Weights of a small image flow-matching model.
Training: adamw at rate 0.00091, 8000 steps, batches of 256.
Rows from block 7 of a small image flow-matching model, named by matrix and row number. Rows with one number belong to one neuron. Each number is 128 + 24 x the weight over its row's rms, rounded and kept within 0 to 255. All counts start at 0. Numbers have three digits each.
Before each neuron's rows are labels from the 100 images, of 14848 (inputs lightly noised), where the neuron reaches its highest value: "colour at peak" is the nearest of a few named colours to the mean colour under the peak. Only what is clearly more common there than usual is listed. The data: microscope photos of single blood and bone marrow cells. In brackets: how many of the 100.
# fc1: MLP up (model.blocks.7.mlp.fc1.weight, 960x320), inputs 0-159
# fc2: MLP down (model.blocks.7.mlp.fc2.weight, 320x960, transposed), outputs 0-159

colour at peak: grey (53)
fc1.626:129129131131135131116124119049128139122108111120137120111152126165111127147112131114130111196126153117207101125112154137142142142117123200115128160092143095119162128118150119175125131115127129112110132116130088119118123054103126128128155132107129117139113117152136083122109122196120118145168180117120136170122041110102095125138134158174106113119111149127130147105134101117094159117144133106126118132108157138100125121176143140116116144109128088146127148141126145109130138133110185
fc2.626:130153133129125144138137137168122123140117110153121160139125149134096091123117144140107140152131115106019166108118143159178134140148136249104112154117153102099136131162143151098081121136116145150115189130125152117123142119149120113118124106119095106123147160157141158159146093115120164083158128075132109075132072125102145113089130133110111205141117131134124137104107137130145107112125152115119115145107079142098131147097128105134101127116137149124130126108127108123116144160118097

colour at peak: black (34)
fc1.662:182105142120138125109161124108137109137108122141111136186123092132108171102149124140125107091117158150140135115110125179166071121144129171111071150155109098110115162124093070105131145133114091149187112118147125116144145058110157107086133139177125109098140117108121172144144136140150113097136133122130134126098110125142083106121137144068139107131108110111135132126141173133136152109145140088134130137160147143150135127123135202134108115168148102099111101184172133139135114147165135
fc2.662:098165146127141087082105145154127098099143152111099149129157159184147137127110106154160109094156117126136112127180118150060177152117108143136131173148155170139110130115119082162112122124127153126082095093083145162110156116114082151080113131111122122127122127091157149144118147142112146168139104117119156146126063141139151149131123139172143132124118122131122153132117100124149117111149108143129132097149153138111130142199125138124106094165106121145115128095103121125150115090119151

colour at peak: black (27)
fc1.764:127108156106137135107155120070131129115097122176102127165138106146144123147137124125134106102136114120153125106105146090146170138107107128121113109139144127132144159098087087152131125095101134142119141117135114193112161165124087131115109133121129103123165102149150139092105147155125141133150121097125133133095138070164094140139142145130108088119087106117139119110115172113136159089136141160095149116105154118136171136131154154111107172168117092098115167096155102131119127159129151
fc2.764:147152114096136150131117120175122094103089094104117122144130096132107133120109122113147107164102123101123100115158115122151097147130110094102114152130105134141151136136136132096152148074145161117111088091104144123108108044143155108125110092165141140109152143132153108168091090124162113095119114125110130135110090126116143156150161173218137121122128111099103097142107093134110116161116143078103129116133147140162152122130108127094168148149097084103172127163126126112132119110116151

colour at peak: purple (45)
fc1.171:111096117131118172163134146160118131123123094116187131092145087163155182118131147134112124114136098113118144112152154165117132116156106098158140168122099146135166134135147160126174144118103121158100167136092126134101128127140128105137152135110121103160038137163150124129148107133116098099050161132125136156125099146131125109103133124088126133117101099119127129115108081119149142146142127135136117118122129141154149132140118098140156122112116110163119149146149114156115172105136117
fc2.171:145144113158128117133109149094089118134125172106121144112106156152105115151130127116103114151119115139096130121100112146122156117151135076176135109118158118098174075156116142121106118144128106122140132148145144084149142148129122156144157075104136131131163124162112094135157093116123153116188136114125121103133113121141137157102091152218136114124114120185121157120129113169107096110112145119116109121114103105060140140122095128144127124160190131142104100092124130137133150117102126

colour at peak: blue (93)
fc1.142:163059111116146142179122133111144135154075110115137143165128149139164123112135104129146167180139131129108121100151113121078164120117136157097100128107126181138146140090134128134156137133128142112093136103137133093153131132096112091112124163108133142133118084135149155105128121103168127125145142132160089112122103147124087136128148120068097145164110131101094170127117148127122122104166118154086126130110171120108125109096137134119122135122116115185156100111118135113105135145129185
fc2.142:129118135134132121117135136133125120060130139133142096089129151167146108115152103137165021174104139111126136137150133120177067119135125089144134111141160102098183134136134141150136099136140106095141093125099134136145094119133119143144161105131138131105131140095127103102161140233147142159122151139091130146114140123116149106106146118143138131166128138131109116147134153134133110120118140142136120125118153139106081128134113133134131101147117098140116130176129148127138131085129138

colour at peak: pink (63)
fc1.301:126137132121140106134145116077113130145136134129164117151154095155131103133102134108122093164142114085098111102100154133117145139078138101116135159131143151125120132120125132120129159133168127095132145126162150033143156069166104182142136175115135107172142140185127122102135098121127073032144136124140116176159159153156081151129096148146101083128103104120133145131136193133086117130114126143134122144090131125128135107126123128110121125136102133107138132071137120108175141125092129
fc2.301:150104120131096147165127140131129139114133076144120129100107131145113100107134125135108152081113084121148160145131118143141146123146100113117116103111131121116102136155137107074119085149160115110117149111172152168150124102104158115127149122113140104140157061159152146139145110151146177066093138093106122148159128119130118133137146085106140126135144151097128106105104058118102129160158132117148109139150135103166132129166149153132140142091139140144105117156173096135115120144113078

colour at peak: pink (84)
fc1.347:182130116123161123121145137138091140136124103120144135086107118083104182144081119163124163136133163104142118114127136059145150089113132129131103110135155135153105163131101098138161132141108133138111179122145114158108122145124137149080115141107117106108091091134132115124157150095128112130143112065122129165133154152148133142102128111163132109126129129117111134161121143149135134128154132130104115115120131124115108120149101099129163099162123143161155147069134093138100141154129121
fc2.347:099107145103111137124135128106091104106149099109142132092144152135167118095127155119168047104093154095142116159136109035126103131131094154123115118147111125136101105125122112112117096108127125122146153124164126085145176064133135104104122146138126117143166115127146098100133082197141089112129106059124133074148134109117147125130118115188127146127111137105125119124139156068116117135161121150100158129152131108139155145109133121162097135127130130141157128150137102135135138139111133

colour at peak: grey (58)
fc1.181:204143125088165093131125117105141115144112117126135119120144102133145118129111105129136049097117153073120105120121136130105130130122109158121099116109147165139104137119095076116138133116110146147154095128124150150144134116112076160145162095122104148160132130139135168255126154102109157154163118180119126101122096097136161106131166140125094178126103146122138139126108107086148137147134129139112120124140139133099126128155096139088105173121133150118131153141130126144145139138122165
fc2.181:068114143087120127143077161149075103127111119118130133085130156148105109135113124115127203089130080118150169127099131138175079152146139108123122114111136086112089097106096109114136108140136130148117081132128131151127119110127143118135147164146115131127138116145135153024118130142101159149095129171103141122164138117132093133114174129162145106121153150112133112122101110131137128149157123089148126141128115145168108124168162115103154109127141135124109125145153116135154087115125094

colour at peak: pink (80)
fc1.428:160104112100150106125127116152138125126125123142148110183150139101164133121096119153138118131153144092121107116126132093097157100143153144122110163123121130152102150107103050116156177155111164156127095122108125110132120133144112134176117188094137152145114125150135157143123127075135101090113121160128125145154093104142086121108123139122114146120127137099148126127112109116101099137126126135101114109075147104109118123106112108121121127139126097130111112055146129118116113122126115
fc2.428:082121121120112136157170129087134127145114103137117138180127120099129142143103145154154120138136145144131108138131135102165094104108119196129101138149117135109076143136126130147146119138117091123192070120139107118147131112130151102165164033169133141155135085153150169140116127168149118122138145131119114118091100131143112117122172160159171149130129127113115125131144198089159105109137131055119131116103112138124118150112188145132126131099128117125142128175138110096097143123151135

colour at peak: purple (81)
fc1.725:139177140122113107102126099092123121126157117073111134134124172102114138166115096118136137126128123136147141172122121184143157132149126143140126141141138199108164119119127159188145108134148129124100138172137145111122129129091150160199114120148132128123140152133082160092103118111118118162109090167157122117086130146133132099152148149129140090144121166146103117151161137106134069145126107149140098145164112096138100132126130142156150137117125135095079135117118124151061159120156180
fc2.725:133078148131142160167100124173119170102146136131149108097128101125110119113126129122147127109112131147112106085145136172085146109114142190115133129109133062093158139105125154067107122130128133143173094087101125116147127119145106081172129113142193092143100120153147167214129162136131147173148110131106128154138152114120135135117140144127097142127127118120129148137138120095116138085079139178161103146114123145118148142138130160142107138155115109083154107110132130139089132135175062

colour at peak: purple (51)
fc1.580:134120128092109113096135122109112126123152141133093122151142172171142130153085129093131122102107104108151093132129128148085141125176141141113115130158072135128104128124103126073107126159137086163079132141134149137132147130122127238084144180173123154140121137124138158077127155140116135136115075127144142162170107118134138127132129106104115139122159133106127105118138168116179118128129089143111145127150157101128115144129101085090106099179151122132164128125131115113119099145111131
fc2.580:134139121101142107115125107114077162149157109118146121103113115194093123102111118123107152084103116101094085173138126138152110123141150114135138110129083139118086127095115115167144134111146187098169138108170092112132093134110132028042129095144157111152121162141157152173114130117124161149136136078157133096129089142115131136109099140133151130092151140138146102122155086145158159132113110111106129141117153126129136103162168117136119141147128109135137129117121104124134153097101106

colour at peak: blue (46); black (34)
fc1.201:168123139130106160145121111154129125110097134136092132158116147050189109098150113124133095128122146152139174107148089191132137132165109119106123116143134201088125136113147119122111146145126084150131118111097151114134121152107124119154124178149110144153124134139139197158117139173134165113128151135126126057147178136152198140144132135171123250130127119111114130127135173127119110138142155122116163135124139120093129131184120176094123123136139148095137122110129144120096095143166146
fc2.201:126135114124125133128106136111188208133089133146125131122132119141091124131134125113165156134158166156133130106130157132119118154118161138147156100103103077110144138152137140120146159138173140124122138164119107120151119099114133152111117065168131115122097130122130145123113157072103148095129172164145165158096171175141090147153101098108149058130101101115102094151141125171139155118098137135140178163183128164119114096188140135102192139115125136128106140115128139121134161122149157

colour at peak: white (51)
fc1.738:117154130096156153150133113186152111131114115128143138140151155086146160135133122143130178130133095092107163105146128129137134104142113148135108131083165107158113148096159158147131133144110140166148104134085109165129096130073166076122109136127119122155176145138121181116101144129114157114146133158130115097109158143149165163123145122162112179142121121115121125114112184108143181161145081120110088133109116101102108186129121087097113095115168137134183133083120129132143143143117127
fc2.738:138130165117086105123122130083127120115126117125186119137121170152168104120135128125151107145159179112151106091143099130107122138106112104130129115152115109118154103129128146133126122189100105130117122136127135113181137128155100150126088144084125124123084129127132102095134143111126150076123135150112150155104136183154139119177112118158134130134117114134130115130160086089137056119183152133142130136114114123076105108110082097114126140147139173144107127103152133109170158139106110

colour at peak: grey (50)
fc1.680:113084141100135131135119152083133124135111132119118138112141125117157165148115120150137103181159170163107128110137118105146132146143134123152090140121107116142107121132176109133169113112125138098067131085196143121119131111166119149169144134100119113131137075132138138142156162163128089148045134133124125117107151102126131117101176125171131157127145168111119089126113179135148127099147118138128129086130130137148124122104125139137144153122139094130090143177133100137087149128180108
fc2.680:121134132116132126112096129160122129122106106128123146097148142106059141133140133095127173199131116122144135129133135032135079130144116136099116100133112070140159098132120140163135144110130067115127107128142139125108135156118167138135169127175137124125142159118107065142135155101120124149150111119129123161129142150096117146109151107086132114144123139118115139120119065119128149138153180110087167125103139104158114138133081116106120129128112086082096118037143117119095105112090124

colour at peak: pink (57)
fc1.446:140142114108116108145159122074124106116127124146153138147150138149170126103077134127140154108154146105139105173134152166082164136133133110127096148114096176143157085124121127107127128125134164160098105117143150117104117153124095144084125131091134094122125114186149119114142132208116151145136135095124135137141141096139133114135085169142122213105125150124149117155132203126118140145112135173115105124109136114109118130109109163159169147131126174130110091090122095128108110113119115
fc2.446:136125126132133131130159120096151140139160149127154116100122133171108143115143108108125055185122126148119101102144111155155137116111143209117119102122119188129175148119147146143148135118131074111131099112131087119131113186149151124116123124102104167141133112116103098137096141103108086188126144079112109130141085152117127125120087117103144123132159129133128115132130129146151146137080132178089156140144135122134142113124134138127117142086153154136175132134133181136168129155159102

colour at peak: black (77)
fc1.415:116118140121139108153103133132102130121093131156120139197159122146141147128149153196114098116137162126126140093096142120180106134139141096133125125134152107136133125151149065136156127106120134099184127126136164172094142131159103138063131115127116102172110117108127177143150098152125161116071122167128138094090106149180095104130117137137141096110124106141141076162089151131114138144127135158132092081126133126150104114185119144146139122161129108141121120130185120123128135128101118
fc2.415:133203147125076144135125103116145127106159123138125154138122139159148090112159112137121159114096150136114145150138117109096132144159136109123087118116098138154141114125101101148109145103118161079117134136173101048141165111102175153111113182135104128132153121112190164111130134139119094121174164158132146161100125157168159128131147095127143136104139126102117150115118098120130143130127121085101114147136213154094179124126129173126153095140162142160131158175113122144115165096145119

colour at peak: purple (49)
fc1.386:141128123131119073117136138142130140128097148131107131168130118083124143120128124128128098204114116135108130134137127125108101117176140124121137156159112118116167120120121148102148121123131064189136102115176152152103121040119161137128122156117127162126108191133126085060128138130122167140121105100125127136126143135137173080135100098106099097124134088145132139140123089146166056164118145145131115119126141080169133135176145117151071139162123075112127118152184131084137146111190120
fc2.386:108116107116124120115139139137137149131106153131123151158136097103127149117123143105130177204140126131159077130143129084141098138121121126155129127144111169135155145115084140205131173109107142145118078130110075095141117201136137101161111119167130132135107150105118091167116144110131085175125117120105126117121164108153092108111127163182144147139145100156122131129157201108141107133135144111082138126103115135111129127128107120119111109106113125122158143116106124105165130101190157

colour at peak: purple (56)
fc1.39:126142084108145121117143071161074143118151125101150088170140147186105161111083133117133107132171155106176156123136128126129150071115135106146099104155140129135138135118079096108165166122126132123164115141097147117118137133127147143129122131128149139130107114110130180099144117108128088160134148143126127091117126133173147105103135127133099130122124115097125123126132118114125118125091156135115110151121142126143103127118059160116124111132138134118137137078161163154091092112134154
fc2.39:143124137104140120123116096101090115140127148125137101189122117152138134125103099143151143103114145141084146137120098129114163174138129118100115141151146177118149117126120090131109098137129147113130123110171136116151167060107155090153123099156130142099145114126136184120150130105130155147152105166112123145086108128126129158145127120171123154124138100119133126158104184124135124114151110118117131095165165110114118114118177152159125084146134130128080146169093134155115115138130115

colour at peak: blue (37)
fc1.642:218133127101143094124115119149101156127114108153118150147145127068194133129077152142122094187159183124150160127123092184117120123159125158126114142100135145141131111119113087160128140156130170118112125120159129087151132126134157099104128116132133095168122076133158117178129155082137201124105134077124140100119104130142163113147140138150126175125123139106138123156128185127134157102151145099123135131142146120105129121158088173115118115126146168149123111126122096144119106150114122
fc2.642:046125120100132120140115112108112114148131115132105138126134149057110111125123127145129133203106120119111150126101104184158190151144138125156086151137120135149147112139107100107149119109145091089116148117097170138109142109118071125163120154148139125127157088103133123090083151190132093118102101110137123133087115158147102134118170127128137098115065137110143155115114075130151171114131123163086141155131176116118133149156142148131142130160125144116137128123138115160125144106157134

colour at peak: blue (39)
fc1.207:198109102113137119148105115157113133112115102130137144188144130122159126121128130152111116078134136135164130086135141127111140110086130159099142126112153115126137134135110061152143132115098108060160199109156167143128127093140155134114138146115115113124100096168160133135112095107138120102141172177126126092124161111155133100120114110173109062113087120107136132150085128135117122158125124134084096128104137139144159120129083173114137147160124120121133130142173107123140131113171150
fc2.207:110141131136106144123115126158132139161115142137132138162104120107148125115141127159131038087102114120111148137134148156195136128139126132134104126113145105154177116134125115117095130156119166125085087122133114008136108211105178130171092148102129093111122164119131127128162102147145128050122104139130128173126149104156109099128120119149177148097125105122105145140135137137105124114144139152116124121142142128114114120137087170110132135104129154118115133150092126133144140127121081

colour at peak: purple (63)
fc1.380:123134127123147114140120165122116160134114120128142153089126111199119112143110096121136120153119153131061117131133166112072120163122120115117145132131171128183167128100134157124125115128107122143111107102174096149148094174091169090107139138109109137141136147163135110065116105052124158092130175099139110165123118111104119120115146112209152118149116124149115138156121140138154094127140131117138113096097103117110131111099132078128118131166119105118102170147138130092131145108100116
fc2.380:131103126114108108102153163133135111067101080129111130098117149168147144128118126100142119107107152124182102082113122105165141114135103087143132115154132126096149115133162145136120106115153104141149097089138105112144120052160107142121171062151147141134129139156149132213136113215157108102120163087122146086098096115144134143120129121037116134154166120130100128135142136166144128142134085140106118106125121115143133114120144090114142142137111098097103136056114131112120125147131154

colour at peak: blue (26)
fc1.451:134134094137124104131162104088093125136113104097157092102119126191152170114124110100115117148145127153123131119121149165152169077162118147162142154149125138112115118139119133082182145120141098167159114121153140134137137155102121132186122167119139163131082145082094163138136099099135175144121117129140120120125144150133128084089129119165120155134106119103108123113115157121113060134089174110134106133151127089152123126109117120133121121094128134083164133116170158163123151107166116
fc2.451:120117141123179090133112095122137152089169137140125086084142145195149099156119126111141109096124128134138092153134161111112130133155161124121147140170097140151113177098135138175123152128160111164151168094133115141120119135130091142188126073134102110137102175079117141127156122125119061148141120132121114114159127117123167144095105120141113132151152110146109108116142101139152116117120087162101125109140126132114134086152126074138112135110113128089158151126105149133123132122137120

colour at peak: purple (54)
fc1.251:108125139148139176137083140175151151115097131122143119134117104143183090112172123142110156133124091172106125126107126066119090133154134166113153130110131098140116134123125151137098109136147098167093160146109158150120095124137118157141129172133147165140106117106122157089105100161097194089125119137123119120102136088107168104148084122160118157110108116139142121094125158130153099079137151163132130071135127134165162164122114117114123140126118103116130124207134128109159135128107115
fc2.251:131141126146106138120146141078150126126104124119118148122140160150092158115150141128144125107132165190166108137139141042146108146158127154172141088107113154121134133116104142109132102146118123162152136134122114107136120148141155137125122059112147150134132108097129155156150138103117077074130133118138125131114140151137138130166092125041148080119133126156133110123147092147145136141133099116140119114123144112106160092165140127144160107130153112117114121052130128141136132152130172

colour at peak: black (96)
fc1.644:141135133100133134147134153180120123187113130155118117131159146125083130117133050159161161125143153127078146105189127153139167121109138095113127157110163145150113149089124073151157133118127098113134115084132134122182141097171113117093148152136135121152131130148146126169131114102190117152118101145213038107154137158169133131101132113131112109200115097110080100094104133104121129125122143115101098114114144127139127123096099172106130155136140135137159144116183097130139119147106130
fc2.644:129136127157114156131129140102135119026133127111122121138128129182116132135113107132159007092128127137149139130150166144153081111121129101128139134129160102104203142165149153116112129138134116123137092126133125141114105121149187154149144109143083142089132145141104075110116129162169146163129131105068176166139167129132142152125140128117102143180125121123081145143140217129135139138118142094130105135124113128120096128160151140120126127117123093128128126112141154106122115140119155

colour at peak: black (27)
fc1.245:116128135097161124101154140137169060136125099143123124186172155124139137166140139133134121111131110138176147135135121125175066106124173102119109133123073117143165101144131138114143140122115109169110125133077156125126127131127117161106114165126140122118089097106126183154128104187129127072113139137119133067121119116146117169137143143112123201114085084127132132100120170145119122144164113130119110082105149115129114160151173112096127111110153118130103126159137122129131100147128139
fc2.245:158122126155138132139099132108108130135135111087129133159088112100146166127096128138108123114127162124110138100124126103084175129104135128134149099147109097141157114091140100089150119148106157112131098124098104084152206107093144098129132159127133124103142085099135093134153124154106169072108116149138139185105113088132121152148116129155123105114148139140133154162133147092090121121172145128139151145145151109134136113147132136120149134102149126148163108113125142125160114090115087

colour at peak: purple (57)
fc1.189:160145120110135109091121093106088126133148095096154096123120129139151145169080125111123119146140143110109118145126154142124141108140124130159102117145071157139149086118114124155156144115113180166142135117155144147135135084109118180200138141127124150113148107152084112146110129135127141140142112200122123141146079084160155129097155112114131202132111157107132131123099082098140105151103143146125129141149123101122136096072079102127082130123137157111116129136171162189134146119200145
fc2.189:094097149085139113125098132167104110140135138133131086099120135169107152137088126093119138129124071125130154097130149111150114156133133135116166109118122094126134100137161125109138160153153104183126156123075127137125151187139143104158120146095128115141148119135122091091116109100124142131110122142136111108150071132121112153119122143206123078153116153108112126159134162090133136142156172115078131169107097111131154166067156114134131109133131144124142101118111134131143095151177112

colour at peak: pink (57)
fc1.304:159133120117119138143128140109127154134145129169126147161117116068103137104067137145136116111123131067138108160114109137107153083157083087086125128091113145137160115120123093095086145154145123141223158138188155133145114087128129117109138136111140141107128143123127123108117153092120129159146115115135135151137091123156172141127103135123118144121116128120132138159119144144119175160115169190128104135129125098111107079151135129163146116134137131130109126094142112105135134133128143
fc2.304:116122139134119103139126125097117079134179137104129170138115129094146138116133120141146113103098156087097096120140138111172105123155110049115116138113174103141176134148145141142124186128142083100135135123098081099103074107152109168111091174104153114146146147101130104144096126106118095181115069122129128124118130110148110112127142129139109145112079125128127135137121029193063125079149097136103127114132123146150083130139086108128106159090135134151133096179153122090132129115143113

colour at peak: grey (51)
fc1.327:086099109143178144135122132162140130130096105129116157140133127080101121139138124165132139134130106081145146108123159169106120116121131100094159193120135120138070174124117107077142137152132075123165141122093148141112122166103126162157138091146133131183119161133164107112139081118142126110119140084132113144130066141137137133121107109113139141156133078127142112149137143144109088173150147125106117112105114117148141135095144099109115121131128100143123128152165123084143097170115181
fc2.327:178150129160130154093117152123104118119125146118130164115091132078117142155135119135114102147139147117115151128114123162165106148151144098152144190120110114135077109136114110158119147133096174140069166128144119104133132060130123094147145161135132148150130153135126109151152113147117174105119155077119146115117041108131125158121129174141112134143141104159133120144128109181089133121118151150139128123157119124115137137096103120140176149092130124141124148067095136079137148135103088

colour at peak: black (57); blue (41)
fc1.163:188108113081177111156140101125142125140110103114142120160103146104125145118104109131157132097148116163076144124165121189124152065114143134121095145114125148142102165096121127121181146152136131148113138110111172074117150096095154089130138138108151102113120115163168145090113105151151140132154142127157108129107125118124122128121148124091090153158096119094109179129117164116126102125162147091091127129117179118187151132077091124129139178142113133148149127152129119127122134161147170
fc2.163:095135143140116111111126140126150115100118120108130141099130120100111132126129100132152000149155137126178148131156141164144062119120153106146146131122161132137113117103124134131115098141146071100133144133112119164101120168135133177127101123153141132094113125103120106142137137150123102099101117168124140092118140125114134145125134144160125114107119130127116111148120135146112143110137145110162140146121142116120113121139137104133130113120123115116133124112140131128142118109171140

colour at peak: blue (28)
fc1.759:171131129123131161122106122108144133130122146159138135151142096105150080089112127129122101137111118154130047104138119174129088138089142099072128093152103104120194142118120128161124128133128115140125116119161124153130117140145197082021111097131133106151120139120153132073153139188150070190133123049137146160108201148074128091124091105118143122151123106121114140127111137117100093099135133133139125108121149139131180116151171130131166097153101105138162094117125123101154139157106094
fc2.759:139125142127103148136159145164151118087144118160120172112145159097098142139142114172151166113084110109124147126145104172121127108131119066121114120122149178104145123104142124113141119127139149149120138143126151144117156140158088170044098153098122104080130123139155187160139138077152201188147105070118140103109179140132159081178127110140134130117132110138116129115110094103093114082165127118110060107103140124143137126164110110174141103130125079183119143131147096101132160134110172

colour at peak: pink (49)
fc1.214:145124126130155089095153132082130082127134100127081111134126103135144126139145135107136112150134167150125155156111146146091132062096129138159120164140084166150126113124106084111139158132112047153122157121136153110124151114121101097150120108128146116192118136186155179095147126131132093044157163065115145199100145089151074137120117118094132146118107127131128137155122082155135131105114152102124121124131159119130127129115167135133076127136127104091098163152128127117145126143132102
fc2.214:105161094114112126133105118127132129123116110119109066129150152133116114105146113130169143097104104167158131092130124158160179161146148119080103124163155132109105143117146107170077139147135181165147123121108119153131164146105129181138108173150130144148154124174102175144129149125149140059157128093151108138109137116120118128113150144180142124123113124115097139145140143115137083119115136144123131117123179161081147145169136134140170095148139105094151106115076154173101130154164165

colour at peak: blue (53)
fc1.498:140070124136127136144134154135137164124125147118125141170092072095126135116150118157134111177121146141096176136124142091078118127058128118084134146127146083088119147136150092109104125149125139117157094130154166119140122095102145098157137151119123125135124129126157157135152101114125162092120135136126130140131104149138122130120133126088129105128093130135128137119125174117099124136191148102114134117106143121164139127153129136132178180121143139142107093121115122094158147164093170
fc2.498:121185143111111153107160122146155091137134114118120152166177177099134115117162118135138119125149108106144154111142125122184118090128122105127124137087121181112100084128108126132163137123136073149135106140129111159133110132147120175161113144158126140120112150127126169115144094132135119088141118122146139120135110107116124143110141103166110098097118148128145115102129114125074119133147125136145136072103132116110113136134141108084128116122105129110116136118133143090166114091115065

colour at peak: grey (45)
fc1.293:131139105147146129119130132105121099129120137138138142116154116143166114134126134150132098186125167115109120111131128132149129154089133056109123126106132125144116162134127082182129160104115109106160108115130109096150121063122096121185140086127093127115124135138122138128151133138147153109160174071118128149132158131156081154121136164129113109110131131121133137088142124102080179136158121136143120123124129131086114138127140177127111152062149129137114113150104127130130139131132118
fc2.293:122106149114099154131159121154128145119147141129122137150119105081105132152137139140119128144117107124113100107126137173148158110123118168119119084088148085102122128145142137120146149140157115134102132129145129104132108179122186136121131161120115135102130103136124154099129134134138109076071159079123133143128182134112155144122150117179118128135149161109125124147156110123111159174165146125149104130143127110174121142086128176152153144092148143150105125099182145113090139126134070

colour at peak: blue (33)
fc1.429:159124143117144109123150120124118137140120107139117130172133111146132171106116116149147104101148145141108107132124139158117119104123110099105137167122141151096156139101114087132152168161129148124170168141114170155121160119129050121158128152115121102090088122137124132185136103130131127112128137067142114141100089097132143127125163138128110109138094145113116125127105137110136090152143159132125120172115123117163156115142081136140120126114099132115133140140139097115084135132172179
fc2.429:114116144103101165111129121108133134119110139177177151142150146147155129164158124142124131140148164114165130145138124133164102137158122134113133156140121173114151118104105102131114119159142098138136145057137086129122128111171167140170129108134131111148119144099115140103108084130125105133117083085136122135160108104141116131142131139130166137116191120114109120084126145118085111153128141179165121114143140124115115148131127126097122121139191118150100135130114133133144112136146105

colour at peak: blue (44)
fc1.623:134139137103121145105132127089152164122129176100113158154110114098167120134125133132115126140154144107152157119130115167135177151130110104114107108089158107096168113070121112142121152102151102135156137138137127099137125131112128135135105081150134093128114142154090142119176121084146101062154101167135134103107178097142082108133101171172102120136127129140124134176106137131101148125102129141111089129124134112107104133180134122147143118135117172104151112094108083138112106134095114
fc2.623:142127130103130123098170117133110086127175131147104095135161122102101106099137140134150113166147125130132120139170130152099074124089110110102110113138143161107186124138166121145113119109150141087129164113123107143122173089085154150150129181100110132118132102108184145173109167155095153058138127165126148160148165126127157118119137114100109090116125171073124138147141115103139145103136132131148130128163125142146111146179130112136107137101119138137126136183135126130104158121071122

colour at peak: white (51); pink (49)
fc1.383:156149115148144124146133128168157114124132123099121117077144163136118119142173137125125162083127114126232142124123157138078087134114112121151164128154125150163098107130154131135127150117093185183125122123109092092129119127104112138181114080115110144182106125140102108096132137110131162154120102167128139112170116125120118155132140132119128094122108134116144125107126133117142119123127123100157132125092113111105092124159146118139125126112124099111123133092124153133111174102160157
fc2.383:144114128112133153129140117120151115105082128159125109069113162082101147135177132118131142132123115120066143124096162095173123091129136102108120124138115140104141142123109141123132090153116117142151147130163141158137112066127169084136118157171126101129123160181103150140158125162136107182124094198118129166184115123111164127132136094121111173119114137148146126117169129090118147132131173224115104113131130107122144143090085144144132111130108119108121169176110132144123126129123096

colour at peak: blue (49)
fc1.558:124104123082153102155109092161077081139105121134123117119148166106139140107117117168131120056168149098131091103144118132128124118127117110140137109134142125143163106120137135113151158136105163131123168095129148111110112091148141138139116196085111147179128112099118148164103102167149151144099099133153106077108128166135186088120154122142122165126130120121134127156098212100133102132098126158125068117114152100105115145140098150122121126101157151139130125116128163124076165148171149
fc2.558:177109091102158137209120162129127082109121086143090134129141126138165118141112139089124086109139117088129159109131114135155120105152120103116147153140098088102172139103132102111159141126117159102165138141176136126117145139144128102077146129141117112133135096128143178122080127119128113138141157133123138164126141083150107141132169123159104095121156092098093124145127030122073119170134137114132116146098134148116132101116169150113134130104143134139092111151134109136071158101130129

colour at peak: pink (66)
fc1.430:163120100136132110148139118079090086138120120134146116133130103085148139113103144150133147148146135101129124144130126174090127133084115089107129189094097094139134134089128127143141158138098128085125117140132155126093138194137191160157145154118111098202082103090119147129118104117128150078093137160123121130155097157127175079117151128203123132126105118135122117142089092145113149144144134117132093134116142093164118130132102163166140086123141156130079103127167113146119127113159112
fc2.430:103131171109131120128121117164117171140157144121139111125123134140162147138126138157122078136115113120138133127128106114098131133110143162115122153115097133099141086165146133125129175135195117094113142142101089148159097107115106139108122119096118109126122144122130136145144135112109124110108134159138115142114106117087155146137127159118091148117180119131106118108160111151085169067120165158113060118143138140120151122135124147084154127133143144105120129058080151133133160131184093